config.yaml
model: "multi-label image tagger"
dataset: "photos of plants, animals and fungi (iNaturalist)"
train_examples: 155796
horizontal_flip: true
inner_norm: false
moe_every: 2
experts_per_token: 2
patch_size: [2, 2]
widths: [80, 160, 320]
num_labels: 75
optimizer: "adamw"
beta1: 0.8
eps: 1e-06
max_steps: 14900
Rows from expert 7 of block 11, named by matrix and row number. Rows with one number belong to one neuron. Each number is 128 + 32 x the weight over its row's rms, rounded and kept within 0 to 255. All counts start at 0. Numbers have three digits each. After the name is the row's rms in percent of the matrix's.
# up: expert up (model.blocks.11.mlp.up, 16x160x160), inputs 0-79
# down: expert down (model.blocks.11.mlp.down, 16x160x160, transposed), outputs 0-79
up.52 076:166125131096115209130121169123091086172137135175126159064208144155113117108066096195121162107163144118136152102133144121152074122180146076150128094126096091180137120186125093130146123130114114093119134174131121094134121139123074133197087135
up.53 106:101119147095156067104167136156170194039146158072090147160107089138103119196158086153161107092113147139126126178141139087139160195058126142091102123172119131116088182046177140144106110118061153105099124133108109120132152094167167098108143139
up.54 101:127132216103042132112197090114106106121155097112078083141155132159154177095071109140161196101219158130139173120153132189183136042123155097149139135095144114149128113192107158101091147109093098116169113136161097107079139062132154093076114133
up.55 107:164107093131129215161162067150073137169159136168156068136148161103077152200110131093079105119112174164095119131113160137131160091125087108066150108087130114125126152116153141127180113118117131175142124129164078111134149190086139114124092086
up.56 091:162104136038148151095111189082078099157127110127095135057157136172114089136061070223100165145181124144144106174150177147151112146080131101139160081088102120197160111152105124157129109119156184058140098124129134083154125111197099123180108134
up.57 095:105154162124114156135169112118149089183140123118116155156121106112101131145135115174113124210134185121139078156135131097112105086158018113074133095090037091189156200147152140118152123125196117093144127148134169091183075164071121136171165084
up.58 096:096124111159111154151124113179179181148132155183171073133159122081152109069083144158131075161106096178123132087118112105097124086161130098067121151128168123092143150141145126126107139141135147156119079199103104086094173120024139147097084138
up.59 094:118065105072099108130104133143169134130096138114126132126148112094109128124071148175169084144109114139126166149136105098099133151146173107166128168149149142090158164110121120116118169130131075153133157143086131101048082119168089125094144161
up.60 102:089101124100141104104119198086115108137185104101114128116126121139136091116104070128184077168140146126143108159148132088118115117091062111098105130060053113172182109136143130079134100154167126067115114139141180103144072064183102148181106121
up.61 112:150095154119100160143120152157197135075139097112174133128055119113189126102169175154127074140096118119175131084092095114127104154103127132101147178152151099099159138085149081135096094203110133145165160107106156135117111136072101213060099116
up.62 111:126148169110103098107201115144081134116105111111116089173191124149123101107070110098136136099130131076115079112141203142151143069110090123100085174176217147161117099187107113113126162139124067094107161169152112120122157128123167160099061161
up.63 110:068118120178093066124142083136139137090133133162082094166107113114145145115118112092139134130098116103136104082147094121102153130217177169135096139133188163201109143152101093117113173124144174090095099163039203153153185110110121125094115134
up.64 102:131098136094182102124079160111066169113135096114091108124155116125174136154130163096109090132170094108070115107157104142141157126111110080130139146121078142069118080106117102113157115132041176138153154123136090149084200138200086127149182157
up.65 095:157125164120155148063136178145162137103135082134153157165097107141117082116070040135123087157105160136110162191127128077146142100148126178091183137123082124175160099084146109144157108125145147131134158147103165072101094149089130137127116154
up.66 103:123093119081140143118092109117142123151196068128137059107135169141106139149147145111138116113176140140152188139149163162115124128137047099098122106083116124065152143105163126099152125146110183174170126127129127130100189116055137177128174127
up.67 086:119099183112095094126200057159132131170120115136123105165214113124139129113152111111119140136125099168099140092182112165082119079129180182151117149126171136117161102141100144121129169117073098106135117127093085089085162135141161100120112178
up.68 097:110107128101118132118117128111128131110100096128130108113114101127146148097077125133139085156123092135181138126146136156087095143154135096133114148148174112096192162136182102128079172120090117162082083121112175156117155093128117102117112170
up.69 097:088186124174125149099126057150140174163119103133131096158165155150125153139083152120082119171129075141130159055185145165144111093170114146112136119148139114143153104145136146134125166105109160144096138199056158107104119157057181071134166152
up.70 081:116138144104125122139128161104115111130110110148179168083188155152154123138151112119107104091230108108081110113133109149175080138152141099170165118120130107123110089114100123133137164118104063145117116124164076170172169126133047138145065163
up.71 092:163121101213121152164175096121167110115120082121120157169099125094150113142183178055119096128085115044153152140119123096120160140160105111175111170154129111153149091139086138138123133138140049148140192167113163138076067159137133136136142146
up.72 089:141163122155136192108159113132143158157094115132100104151141171108177102124108152121091162169103122153104152085184138109126090096123126111134154144124162114143144097150083141127107129117146145105122115182072143062048059160111160120152146117
up.73 103:124144125169077128139124112146160125128115081129065142156128136151117109129133100150108155098088149170117152107115119146100090123186093141132139167144157145147128119148126095157151174121135128083117142151091187097088056140078113161108145172
up.74 096:112153135094125162175133088107130144147167083122142057169118179113115165088126134106154114115229129137119176134146149124165152082153090118103081138116115115085136096149140170102088097093135128141076138142166051117135129134092169118119131138
up.75 099:134128124121134138086145157095087138112169132111113128143137105147080088133076048182182103194153167169099129171146177114131104132094066126084161103097066112169185153159113095162177159140130122033107113180123143092171106134091125129130126080
up.76 100:121131116145105157090172143142189130113101112167092125142108150088161067093126152133139179121104152170121110101098114075111081136195106113150124139126158145162133099154074059169161119115146129060111119169093197135089073176136113188147154120
up.77 112:116079133088126106165093124113082111134137075125113121068160167123129183143149156106133116058150152128159104090182152153123150127118108095125175118125123135163116116074121076119080095162144166169198081062116158142124166090113108142124158091
up.78 096:125182127106135034120120173075126115131125180126110171138097107132095095198185119116130122125088165099076000166129154110122161133055105137123162117139084143143062118115158153160147142127134157103132147148137126147209139121173153110097148147
up.79 109:137137162143081149123221116164116112107139119169121093176125110125151095084103129140155176125133159130105163143109112128113161087166141134117098097131160150181146123193100106129115175114136086085149134157140122151096168137084152170077086099
up.80 102:105168118127133090172069125130182114131140144133157181139125160146127158133150130103178129134179095137064142110102119177170091148131105200151132125173080099108099106109086120149160086117100189122181114096139146145200117136122113084094178162
up.81 100:147142211111051120096184099065099098139147093099111118127187122166114129068111068123127175109207102119177159147137170178089114094089135127154085131168153148115140143182117148102090189103111046154105139120161089132116154081149158117093103155
up.82 109:131136127179083110131158135140142107066090115147061153175114086089146109092177118138125146096096150140098113136106134114076107158158131112143111176163185172160142148120113076184141184135123131074105133159079206124085130143116119174099139133
up.83 099:166090153107144143098114155127140118123160165090102179138147147163118099132147154156093161137153154135127193213123143107097117155098144103130109134071080149075118174101126163100113156149042096143159164138117115101078153092222086107157093193
up.84 093:163118121112164070104138133140139113113099150156171121105109094165138113138091085175137135108170145160137218165145132165167089167122126201134182099162127129105135113137134130161173127111133135098112160068140109162191124150121178117102151102
up.85 099:095137157116132101137058150107129169132121136093104119080153174151128103059135098143115113104124116070172105153113094153080125132084107112103153132167064140127119096169135126098083088124167108134138124115153095193136099119143113153116139144
up.86 110:171136128132139123175149088137145160095105146116139107108128164083156114133137132179119128121127107104179172081144124134175123154059154179120169130147136121140117048108086151085137062097158138129109172108126087102100137125210168128117130086
up.87 101:138103207168123108097121145116139069114173137115125167118169147155134121110147179156070179134180127148171168172138125086127106108130129095122115122085065120095143127091115149069084136122084127122180183113153139079106170082204080117168090174
up.88 111:103135076139085094201113088141143199083154150091129099118124183133127104156136135159167105096104091078196163089116100133141171157057119214086142135161133139129084111080126180073129080108170090171149145124118110152137128096151146094079128114
up.89 101:120140104127173071103149127160182157063146142138155128177063157112107132187146158079145088123106115096123102180107114093169149167113125196109122139120128140044099134078184191133153101113141119137069138121141057135195133155123189060118127133
up.90 096:122110083181154142118226146142135100128130135166115115145068158102223103119104163096095135196092093150114121101127138099118100147182158131142128098061167130159155089108096131133134133139112134092058151155095143072085133176164119147171093097
up.91 087:164123116107162084144154180119104089109104144147108194077154132135111092147163119146156192091159163211104115154107109104137116161099161155174167106165101146171068117081065104174182143136109131059170127096120161136184114133176093145113167092
up.92 108:143092108100143117141103094128114089127144101108104096109156199091133203150161184097104137087152140101163103089173130143108132124089098104105153109104100155164117132064130137061079084143143169162189085049107149108108124099119107151125169074
up.93 100:068180111131132128121117093142165128165152079157130156196157156131124119101127160102115139097114177097143158111126109177153107104171018149062120110143067133161137127180098090106174158110198123120129143158125179146116056184084110143154159089
up.94 082:138101133156132144162159147157113124132123181142167174081180149109146072119154086148090176090163067094106175123121134105142139146113169119161105140163097071177109072122104150098162139097100082074090146131152082071123130140182111157148078102
up.95 106:145139087166097153114125126134178137135096085144087128157101126134145090138102108127078115101068155167129145135122127113099096126156095137113132175151185171164156128136135074163140146134119125102124133188057202105068084178090106186143125159
up.96 100:093107105109141028157137172146170131116110143104131146119100126155090111164135124115198152092165129156106136212081158099135118188067134151143139126154136137093105146078164178171120123128147079138104063065161103151188104116144157066076091141
up.97 105:134108141182108142162172132134192129102100086115079195146076115127148110123198154115108131123087143144104153155123132136098141152160102102170144180138149137166134091129073086177161151139136090091139152168106189121052040147118135184136165135
up.98 101:154090121120072172151149071194148070142135198141134089119143147071125126085125104156062136115113110097149115118095096116152124135139142129087140175133135106153150074145130177091150098147174130139152125123164087061151051190069126163133102094
up.99 091:135121083164115121203123127139143130101123112106129136119076161093178121173204230083096110091113119084118128097131092103158157152142138097209131149139105124077106118077120097109119155119104074181165200134131147129108141150166110120104172139
up.100 098:109186147120141044176122151136178075119127137104145148087144172161126144143113084101159157131215150125112149164094132167132100145073105170158145127157110111126106136136099194137129161108118071084154122087167126161185091115150118083084160153
up.101 102:128125086155098140087178115167182129121133101187168104146060135166172093110127172060101102162066099157110107096121096121096114141158153157119126147100211125120149151085177048160148130142117166135120122153121165122093173156128112160085080121
up.102 120:091132141158104103098113111082067096127175096166143104129155135187134164109094074106124143145155079092180102124118124160142106136167143108140146114094136118148119116149082112117078155101129123138081092107139130165151150119144066105135086166
up.103 092:149154074094096112095115125126110109122195086151115088157089135179123095130068106151103089121155123158125175144114119154178086137114076174097100088105142142121170112160064076132197147117142176054113131139139174133155128153185134131130110105
up.104 096:146117155106141097092085134107162145157147067104143104102128162146142136103157179096107188121174083134162185125158110150094109138121081113141091126106096124067121157076143094105104151118164145168190126105104127061090129121132106201138171142
up.105 108:094105113173100066118136137127121159086129141161118127132149109088174122080128138134153113153098080091179131109129122091034110150145173129121083134156173132179132163138110104098095145167103106131080119156087195128092168098179084131143085114
up.106 095:093105132142175139100131150134106126093113127135089174152098035097153142128125056161159077163100134163110137158162134105091147188076118092098120147167116146130142135102139096141145113130074118119128149102133202118133074104125122193093155098
up.107 102:103142177061134139042110175097135145123126099110097177136121064153104094145122076207173125111115170141130127189144152065119125137079105112106132138093061105116182191110172164136160137147173100132152086151120102087110097111086117132162130136
up.108 107:177113101144115199183172094145068095163186154153144097116125179110095180168157160065076165091114150153127126107107153134127142118141133091107153113070142118101124094114150151088119139130097144163157124133145070101125164163131125091129105102
up.109 106:134127080176115121138095102147170167152127090155153039118111167183098155170051114113155089166134122198110112130130162179149173102160126173129169129140166155110113136170170117130091118105123153164093123158145143160152177116064195098105115160
up.110 095:109169146167135153101156048112146168148104089121117123159145137142105161120081135144035124167113088156138192104178170172134109098123072108096127142147150121120152109140148153118161146117108166138116155185082149056080136141106181087161168189
up.111 099:134112148161173132101176084123156139120120161095139127171102095163119102140114075117070124178078109121083153156146154184147165109184116180126110159151167100126127087152106116196187100154111185099118152153134172141148126191141158130166158162
up.112 095:130116116112172132156105111135173082132169117127143103111136143139161181178133155080033123102174092104140159145164097183122124173158122107110108095026152163107144151084157155076158114105135188145089129051141136088124127123173124137131105153
up.113 100:117108113161147163145131102167154134161109155139213088134168155112093124148153158095120103134112081113062145123122103126131132121114143114114095154106145104063123149083163152086161134136129099213133102160134102115096163117116122106082082188
up.114 101:084165159146109081161118122131172105163138113130097173144136141115112126100176182142124207092119177082161066120128091130109136110176065128106120126170050133124092135185152142097122149105215086093108103133182157137182032155101071141149170084
up.115 099:122093164099127140134142129085047083125111082142103125103139095180159222098127109115151140138167106142129112097157118158075122145157133078164125125116139107105145125113081098131098153117109075140074062045143131146129151117171034116154119150
up.116 113:108130089130134087175109142155163205064147150082133116115106173113124100182136137147159080094067093062169139115123102091135170197063156182114134149172136157121072110055153154106078081114139081151106182132104112146131154105184140099083115124
up.117 099:130108128062153091098130214149128133128119143115150175079165144149068083180117098176134122080190131132152102218088182097149094168047118110116134124130111138133110161105151158167121126128126090144162082110158115127154109113153115098140102168
up.118 090:186097101088129157132091154163101142179166123124159099133096140116128101144087087136102065206115164164136151119112121100147084108172061130080136130113094127167120120153100073150139079139159158107158158146107160128137049181126152155151129113
up.119 107:150096135142133118180129158135099119090101111121105128095113158114168150163173191084105139065097171153154102074145125077132153139133106110146155127154144180103098157061107091137107136165103094157191111051070168160105146143107096185139170062
up.120 099:141076141128161182139181133145124081140115161156159110072172183099081121116130119133058165134164147158122153112137171150148093166078127103106141095118116100207153080112087148092170115114178144094147070125129127057134111152167109121155114077
up.121 112:129163075093155188139093138138137186164114107153128090177129114114187076135105123148095057198098140175079135109110131111125122109104071049083089168072111154165146179132115162142159090150112148112113164200110142104086108128114130122132097146
up.122 103:053131138161096046134093140084126113127165099169182106105129175162062140143191117123141091146139121070119051148134111146112102149132077140089167109109066112146105158113173116122128133116154129167131083117163142168192151116110086094083114124
up.123 089:107139148084192050125138182139189135112112123118185161110081117168080090150151081119144121126183168151086096219109151145143105167101083172138133134126112112099108160088166147215137143132127103101128097086195115174214114114071151091120127110
up.124 109:158136106098140146098131142106128099137088128127096102153120123113221134169079146098087078160097144166088120106116131090134102113120132080122120138098146230139098113109106182089097087133100154132137146120062146079059088158199130161136139153
up.125 100:142099204110158150146140140121074066151130090122119129072197152155143179120159146098089137080181143114103140113168124170142168093175129091162169109070104120135185119145099108103076141142126107134165146062144103128081190107153075119185138114
up.126 098:086175134101142132088149174068110128152154095132115148128166116143088067153124068146143115191130143108124042206144170109084141117060060122081137126068070128205159168129133164152146139128135126091101151187150133106163108101102143118179099168
up.127 102:149146105096143158094151162128114147121097105129056170149099096100107091150103101167156133057090182147149075190139177107142139134155090099092092175157104167207134133130180081145157119125083157109089125153103163118126095141082097121151114151
up.128 097:113150178147097131192181072104104180093149126070133108175133158142119124115160127137106104157134081085091152121153167167113163087104100176155085162142130104088110092161083107139153105127137077135133177128157147106137147089197162093142142107
up.129 104:158159133075137177097127130160175127186112099165090131128137133134153073106099177172087141142102195143131127098127145120123084097207072075106109091109073116127153168179153101119173121139134137107123147183088136092124132185106104142204120112
up.130 102:100118113067161129086098168080085129129173118109118114089109148162121076155080085165111102161164109123125135164177140143151133143056132124113136099095084105184149085085103112095140065120100221067149126135097166082155156110238125134130132114
up.131 098:117183079143092065108070111129114118101206154189142123116137133203151127150105039112147158133122103125119151108116092169130093161097138202136128134124131154133072139152096159084146189104150135100107127105132109175208095118107119137062108144
down.52 077:174083081151132127154164165135114147123124167050101051043124133084121058140110129118120089141138065143122090100089143095117165148124096142123152096151170182140147186096145103132156156141132163123140122165058154182143122143086135109084153119
down.53 101:095181170140110162112092086119079151098120165214123143230136109128091166093149133133146168146116179103128096147127084091089141126166145104130165103157114072166110127137096084148107121104136115140089104123203123099106157129194101114143092143
down.54 100:185149107056127169091140083106093124150129100132124174153066112148160139067133122165122144183076092148161157176127144143143053089104148120193081136115096088103134137152134159115164140131102140124164112129157181119079068108140122103183155151
down.55 108:147100110176124118143127131126100119111155153106066077091156138063114155196108132107114101130157132135092165119114161086138195129119118103098121139144111195074174123117127142080081137134168132126170123119082081123155133165137090146136157079
down.56 091:158091109122121098172154187149176130119098186060169061068097190124168109104129155101077090115171126137122098090166121132116154114144135157159134103127149176127114178013148113140156129079085116110129130118079178158153160129117162104107135099
down.57 089:141099129097119128184152183120155122141108202110112036082173162119159141160123109097103123084159190151065161078091143124171175054190120083115096159087132190083119124097150188139051118070167117109167159091089107114151101143102152128101139120
down.58 095:182112144138159130086166129145079117091128129100077137106117053155110179148106061147143132149123137135116155172076175107105117142143101099103142155110108115114142152119174157113157133202132095146177093111108137153133085174110087172134158119
down.59 093:167107076125119143127185115129068095123096121187138122133091117139036143088143106165180146156144130152164077140123155160136084141102075139137145096200152094174096166149162057162201132105090127105153097154172150153151115128063152130101153066
down.60 098:113131110097180097159142184104156081136061171137171074107153186104161161136164175107132104130141195132067163090126119150142080106153119096098137129089151107099098103056105184131127114080116106136105152084136169089151093156102167106094133091
down.61 118:111161145111111145112130093108076046201107128181101160162205085143113192083085131147135148148150151147095163168131179147143082100106120077104098082128139099114185128162129153145094158141132106146150096114136151102108105131085168113131097155
down.62 118:133154114105121214138088089129109130201157149127118173154082148102112135115180161108123179115031129141197127133125097132091137182104167117141124114125101088116132164128106136114120139126083171187187082103105193076078147110166029091148158060
down.63 118:082176119080117131038108086158109114157149046161083195143152095191178106140148106134136164124067155132130168159147126143084139178108146143145088148116127089183144124163132177112185179158098069106133176151178150119101114146151052138142103118
down.64 103:131133121174130067120153144086126095113158077163195135112110132069092153094152170105157173163110111111166030138131146140066134138105117115173154127175179162115075129152085059156112173114118112106069131128152142132123176112151127111125141097
down.65 092:108133185163149103172096156116128116139109168142149135108145157155124154110157165099094111136104198118116127097077120167175069125129117093064152165062107123104072103137123153116101115174136176175176147110088130081133115115148158100105154161
down.66 108:142108115104136104094116147103143125059114108193147100104174096073181168099150130178107113161174156070084116174165170108110127069149123051132122192117183165114137138123138099142093136146153113154117137129148128149076183080132077153156109146
down.67 087:183161112082136155073174099100099118140098090184153194161081126165107118083148106149122160187080120156149108196117175126135064125117120139173135145111131092141080116182112138178209126126119139069135145168141163115086097158140113114168141119
down.68 099:156096171130139103090145110145118177113106111147123178167113087141102118068168076187150135155093128152140106152144119145082093157100135130130121172168128072168097162085183060191224140145084132121159128214125122185099137123112151165113144141
down.69 098:147240130080158145128141116115103137131119096156145174143132113126125157149143114148144110191060179103163093134124146141119110124096099095093184195110142124157087090170162187132156083153139148146074167147150091123109068123102136141172120157
down.70 082:149102124165123114138121151155154172121176163044117133105084098114077059161115130140103105127128048122133064119115091105103166188102119166121140108145137166106140166140121098124147124173121144119129139170095165123147169105140133110102141153
down.71 083:155150151095118219125122107066094084204147079182130150145097107148121134132170134110128167141098128075158118163176117169161118102092160144160112082078102124143138062187101185132118166159119149151123143069158113072158161103093177148093185130
down.72 093:134224174098155135128128128087105130113113109112126182107103106159118189095133120149173134143113165135178119147117137142123082083081137121174152111115122091080111135186188185115131109134106129176105104079142085163128095106072162109132165138
down.73 101:089179190105104173098123100074100120134179093142114180149148158198119119124150118141147144122091163090191146187139166156173113124067117132069130148088101083196119113178153186140116107184147154155105135114170096110140114108116167112149101165
down.74 078:140164125106130192104158058070063115139103112176091173143120104150148130126167102173105111207107135111153164204090153109081059097128092071100106153147133122156165106117143153092134130159129073134124158093144189106087110121141117129198141134
down.75 092:120097138109136132158126170116145081097129170136153090061145197200146164102135115085091120147172182162133179100149144157166119109159118094121129132099104119081094128060115161108080118058104122131172147076103151099148113098121139095151136130
down.76 106:095140166122123120060152127103108117139164098078119124095177126208115121112099124138156148083124123145155146141134130159174115143074154144174113081094138084108159129178168168153152154159124138147120112132138080160167110137080165104127129174
down.77 116:111117129131154077088087162074153111135144089154147104133155142055196156088178171077098118124185115100088137159170113160105094121131131082173047148110117149085180139078121097151155162090123126118096141128135144128111173110153073113158161120
down.78 090:089139171142092138135092145158178155140161191122166158187128159121129106141129143063100178080114146135132103073137114147154192126208178174147165127131120155119069105147082099103052103079127120115143136099144141076142147136179136087140085131
down.79 117:177155137090133167091143104122080069167149099112111145085128077179121128104114083122123156147105076146158165138095156133141095151054153121180078101116105076109170172155148211102136172146147144151205092098100160134131077139138109118125133144
down.80 096:111096123134114158147164131105162088130162160112129134112159151128157089094094124093152119114114100120180061120105124155118115167131088128095169122120118166179105115188078155097136078189119191119085107149148168119151129089168132104108083186
down.81 097:195170146093115204118129096133093175164135101120125199156077096168119085075148102180109150178076101117167173177127155127115099110130169153178107147116091068137130162144118117146174146129131140112186117124104177087057113086142091098178153109
down.82 111:061170192157111134051078091117082130148171102134083206142179103211110094136164104130156174075085153126163161165120116137142133163109152147130137082120111076186111162168142143124138166145146120126133143101148117152144122118090160104137120152
down.83 099:152194080106112174139105071108138174087137107123146125127087102079093170114125124189140123087150070110198118091091135136076098128134112087155162133208181092135164147128149099145088119089164088176051163158167105139089129144080112115140102166
down.84 092:120067164153135084158145142152115134121110087173143166120126117180098094104128194151119152110106144125134075144177082090191110125120155150115149125097132105185091100084174101132130093174083171072164147154142134115091165088184135104169085161
down.85 094:133096149067158120154174120149179095140109106123149159222131151085134148092129168101172136112093164123114118130103124152134076126168162142123108202087173103143125058077106079169137117178060114148138132141143131104044105132147111155150115105
down.86 114:132129116115149140180200089165135116188067073189130151200118149166109116108096191167154161134080161184123116125134119131172099074145168192139131100142132133184101063123107094137156103131073147053131153115106088101131094159114150130159095077
down.87 105:162181046110131164178097100110178176143110118100124135128109124080138129118115138205143102118133088092170109130102168147076084128149100107140136156209172137146163163124119075182094113113162122124041161200122117138082092155071127127168099159
down.88 117:133101111078102161171132088140133075164085072196144127221136156128144146084108181177167116164125192122123103126158157134185100132110086130073130158136128110156166067132125088151121098147105151096175145156175104079107084138149124176131058105
down.89 099:108117154113125156155118104135128127100132177156118201202086104113121138133149149145166131156124163102114078145149116099149126161170105129092185129129072108138123063147122112097098073147118136144184133150167102057135115120186103151128117174
down.90 098:128150110120153143129157114135127144103101097150088125136078101159142213187088145173157155128110169132112131100137117121108122094106201130186133110116145134112122073172159153130117100159143095162111129065102083149136094140082156117117148105
down.91 086:110137174175105113096100154155139111125171119102152135111174139166113038076093133098095127070159085126194131126106131139164162143123109150167141064143137131139144195162123113093140129090132163098088138157126138162127160091111160095129048171
down.92 105:125125114117157063111099144085156109151107079161108097157168123047220169108141171106127104114155162120060149143131139168100081112124114082152045159132134173092171135102141110142144149103136123103080151143127116125105111134135096135142163106
down.93 102:123129173093107175166173136074135128102189130084150116113102128172164126127153129129125115131088111097175132112098149166173146091114150112081138212065117095125141094138173208118038090178135158146085160097150101108161103076126136119155085162
down.94 085:167107046142138139130191105133109110112145113138089099121093110122086090188090153147159114170113060154153095140070130092144132188104083154125144035172154177105167213146083103146133140133189114084126144140075136125142085178105139096099120083
down.95 117:087187205132139152095094127093085127157162109140111183143156130176132171118157101109174169121086184086149156151122124153133105132080148096103110149072101059173103103172167191125120116172138159187120124110148089128117116090109167128134147173
down.96 094:144106151110088169135074120137119126119132152137116139132105111176088132144119119160103119102184116121167124135136063112144141131137101110078149104124070076166159123120136149096142061113133133171170087128208145109126140115209118136120083202
down.97 112:095173188106111157078084119060093109151185072150133172163121121201125141095147127142158181127117138099160153184172132138187093120071134158142093083069087088135128114190133155143103161152135125139149119083170083099159130094122159131133145127
down.98 101:174080076132138149173210098132093084153119161142082086124150131081090158193088163142159125132139154140102141104110177098150111139150093145095166075131114185142145142119101127127094128159153107099144113147056072067156068196074141129111150082
down.99 093:087127138131102107108130130082098084165158057169105180169120122136114135129123128100162179132133121099145103178179141145157122134108139166180135059134122134140128100218078117136133204125154105104094115102170097142181137099087178149096137113
down.100 092:134116167134124172171113114143172144133152165083098171167120119157130114085096121110142147099125124110172107139106090138128120129150110145097156120107071131176163113147110159056145042148092185154118082131141162115112144052192107083112097207
down.101 115:117196143130133146078101140147106109137139103137123161126118061176144206142086112126140145135125149110087165144125162155121126110076177109141131120076144101098155079197127188097119133172151104192134103060128138149137140107108136126099120100
down.102 130:106110107133138083084147136149173195103129129074115154157110120094175043157136135146130074104079121111084164160159117115080153132124165193125108163105152128131147123116135107152211126194086114121113182210114175115086165137178110117149130084
down.103 084:109073100094137109130156158156131106103157136146160119099128187175192140101076135125141097117118143143149177136174163149136131092088143135109130186099157086106109094085184161109093086131089121139119129087171136133097166060179119087172069090
down.104 102:136110116106141148098151143077155103104121075150161114114137101102151159060123104173163099150166120095144148207151199143117069082109099078165108183122179083123180181107170109186118140157148124147074120152166148170076142089088115137159109131
down.105 111:122125113115135132057142067147097152128102055144091169144114074161140122113160114168118131081073121156142147127126086183074074175147136166125125118169155077168130184142170096141209154162099065136127129164138167132114159176078070133138118085
down.106 089:073144181144143124119041135121080114160129137183120167179133140179121167045155122108139164141133139158120150136109127154160074125156123093101115102124083056122112101143110111101083145074126117120160133111149160142087127102136154129168113149
down.107 099:128091163124073130161122148110143099085116212113139066071119147137107161090162122111102146122176195144111151054122120159137138135156134066103135138128117085106107149064144147117087128071122126160177099105143154119165104129137147110063170142
down.108 113:166150072144149106129129097100112115125150116125077089107161123037135156200100155118135072138160114122096155135125185097112170123095100109141114135156125215073202116127110154104097154118176114124119167141085052151146088186100110147140177097
down.109 099:102138106102146111077076139150080153103106122189125175108173131116125131189161099147132103150092179096136100177145153070125100153093094053080136199093107123153074080105167156085154083175110165194190134128177111160101108098147090163153134161
down.110 106:127225147117168163133128127087114139142103107165137158157126128134119175137135115129155113210070176089169083117107141140111112101100104077094168179097136114157083084184145168151131086141158167157055148141142100119082067120126175130180135161
down.111 104:123151145097174117112105128089123138146179080184208153166120160085149148118165197045135135156034145084133088123165121143165130144115123100131179205045118118112074096120101152161114138156128176141146168141156102093094126090184095122160161118
down.112 097:118085087145125075080136174105136193095119079178118076118122110079186147156108144173153092156168147147089137170183148091122123067101171128136087146108172147138133114107152090150141103136172123115086196118130130155114151126133158144154164043
down.113 103:153144067125135149112109106145110139093133158123116088147059092118091139162129089146151079157148112164079150123068152161106117136113058107079113139165129149066122122183102135114132130140151098138168103144148123122171122159122117182090165111
down.114 092:124085167058059173139144143098132133140176140054128111180116108160175096096128123136141170085130102118114144149132164145230166082160157131119098179083126102128151127106155127147050158139137127139156157113153147116142082103133144118134095135
down.115 098:108100116138151068063138144091127188078137156098156135174096108112118096119145124146163101157134087162065109172194145100096133164102143175181090089125136126120149158094142063195211154150070103106146153195092199121111176132171121110143172092
down.116 118:103131100094114160151148081131113059161069089210142141212131161127115162103130200150162133164113181129128092138153131145169083132129099136088168098144138090182139068140091091149126100132112131114137129138192111090126089162141138156117083112
down.117 100:121102144140086144157086112171164160121110189076118092136104143120080120126142142151109136091175142137106142092118068129106179152153112102103137081155119087140156177063119102146114136078141115155129110171165156126119168138157128137068107153
down.118 084:102146161097172083151172170109127105115086192123167081127186176113087192142136143120130127132125174147103144131120139104122162088133108082094132107128148119051120122101151152123108127084110119165101115076131132092129153112130145103112102097
down.119 114:090163163141125080116081162074136107158179086121140149142151114115139159100149112077131150114177085105131129167163123173114124144081153109222054082122100134079179142140121105152118224075157113138108107127139112154129172073127103111132137146
down.120 101:139097068162136106165159118158139118146108149113089027082153162121147122185073130143114094124187139190058156088092116120146124135139102146111111072151119231101125159107105146151137132089145120064126128137052093134199116207111126137110173105
down.121 116:130138186188124098171122165139113137084114132118119121060132114142123192160104097113103150106130149138153146057110135101121178098111151087097138129171122158105083100143144135038046126088167128169133080034075101125125150094118146141097142115
down.122 103:094055111113077113102106159166180137106142178082112138186110130104162078134115119139102118071167148126046149138121146150152151119191131143063098210083141132122160078119118095147145090171098117114195152178149193090115124123171118136114118127
down.123 080:088079179147094137149080134145144142102150183096119166142136110138095150136108161125121164076159151109133112109145080074153146157148127110095177117127065125139136128090139142082071087157105127173199098120143170096093177080233053107098102222
down.124 110:104165180150135101128110127163148175114076091169116147137126120140126200151117108148165160108117192152144124075160084140085146077121193144144147114167134127174072097174156104098121077091142120153071073057132052176113135112087180121105129100
down.125 096:168137121127175030121146134047114120120129130104144104123095110057134162094139117091132079164174062154098077147122154139095071152109112105187081131124147183100179152096129106160146173116102144104125132159053098196118125146132086109129209129
down.126 092:139126138142128180208111163118162126128125198073130098061114164103164150132151154091062130111152151096120152053093102144122150101201156093120116126110106169097096105082093152070071113084127115162168134057072180063145128123115136121113170107
down.127 106:098167204130093141124113135103129151126154188130130103081150166132133123107178118084112164100106149135150140061134070147114175150103187106131120139137113056164103157081138166124079166091126164156095115124131124139139149146159112094092153139
down.128 094:124149081091113207137119071104125099171147093167169149219065183110138151077117125114169151199074141110164150172152170141122109125108106127138139139099122108150122087172068132162100104117144127146126083127185140091097119081175102114177094103
down.129 104:129113125160090125153162151106118128129118145087114016038173110110119147152096111112146159084124117121107118046123143129134175109147148103138151147132179165144116124134194139132069159156170158128121101129085084188147102160071121126097152161
down.130 107:087124085134154084155117159141198083129093127138171108120131198117199147116100203090101083138146167135101162093164135160097115102182115150144138124132160175107099133067075114119130102083090096123086146084112177101149143138115155108146121079
down.131 094:134100165131153149130160138149162168105175106093148199118107136155155063121074145121112121134081124111175155199127146121166160131113126167090176190095106102188089143133104126098125078176108170120121132122140157115064160054207107079142069133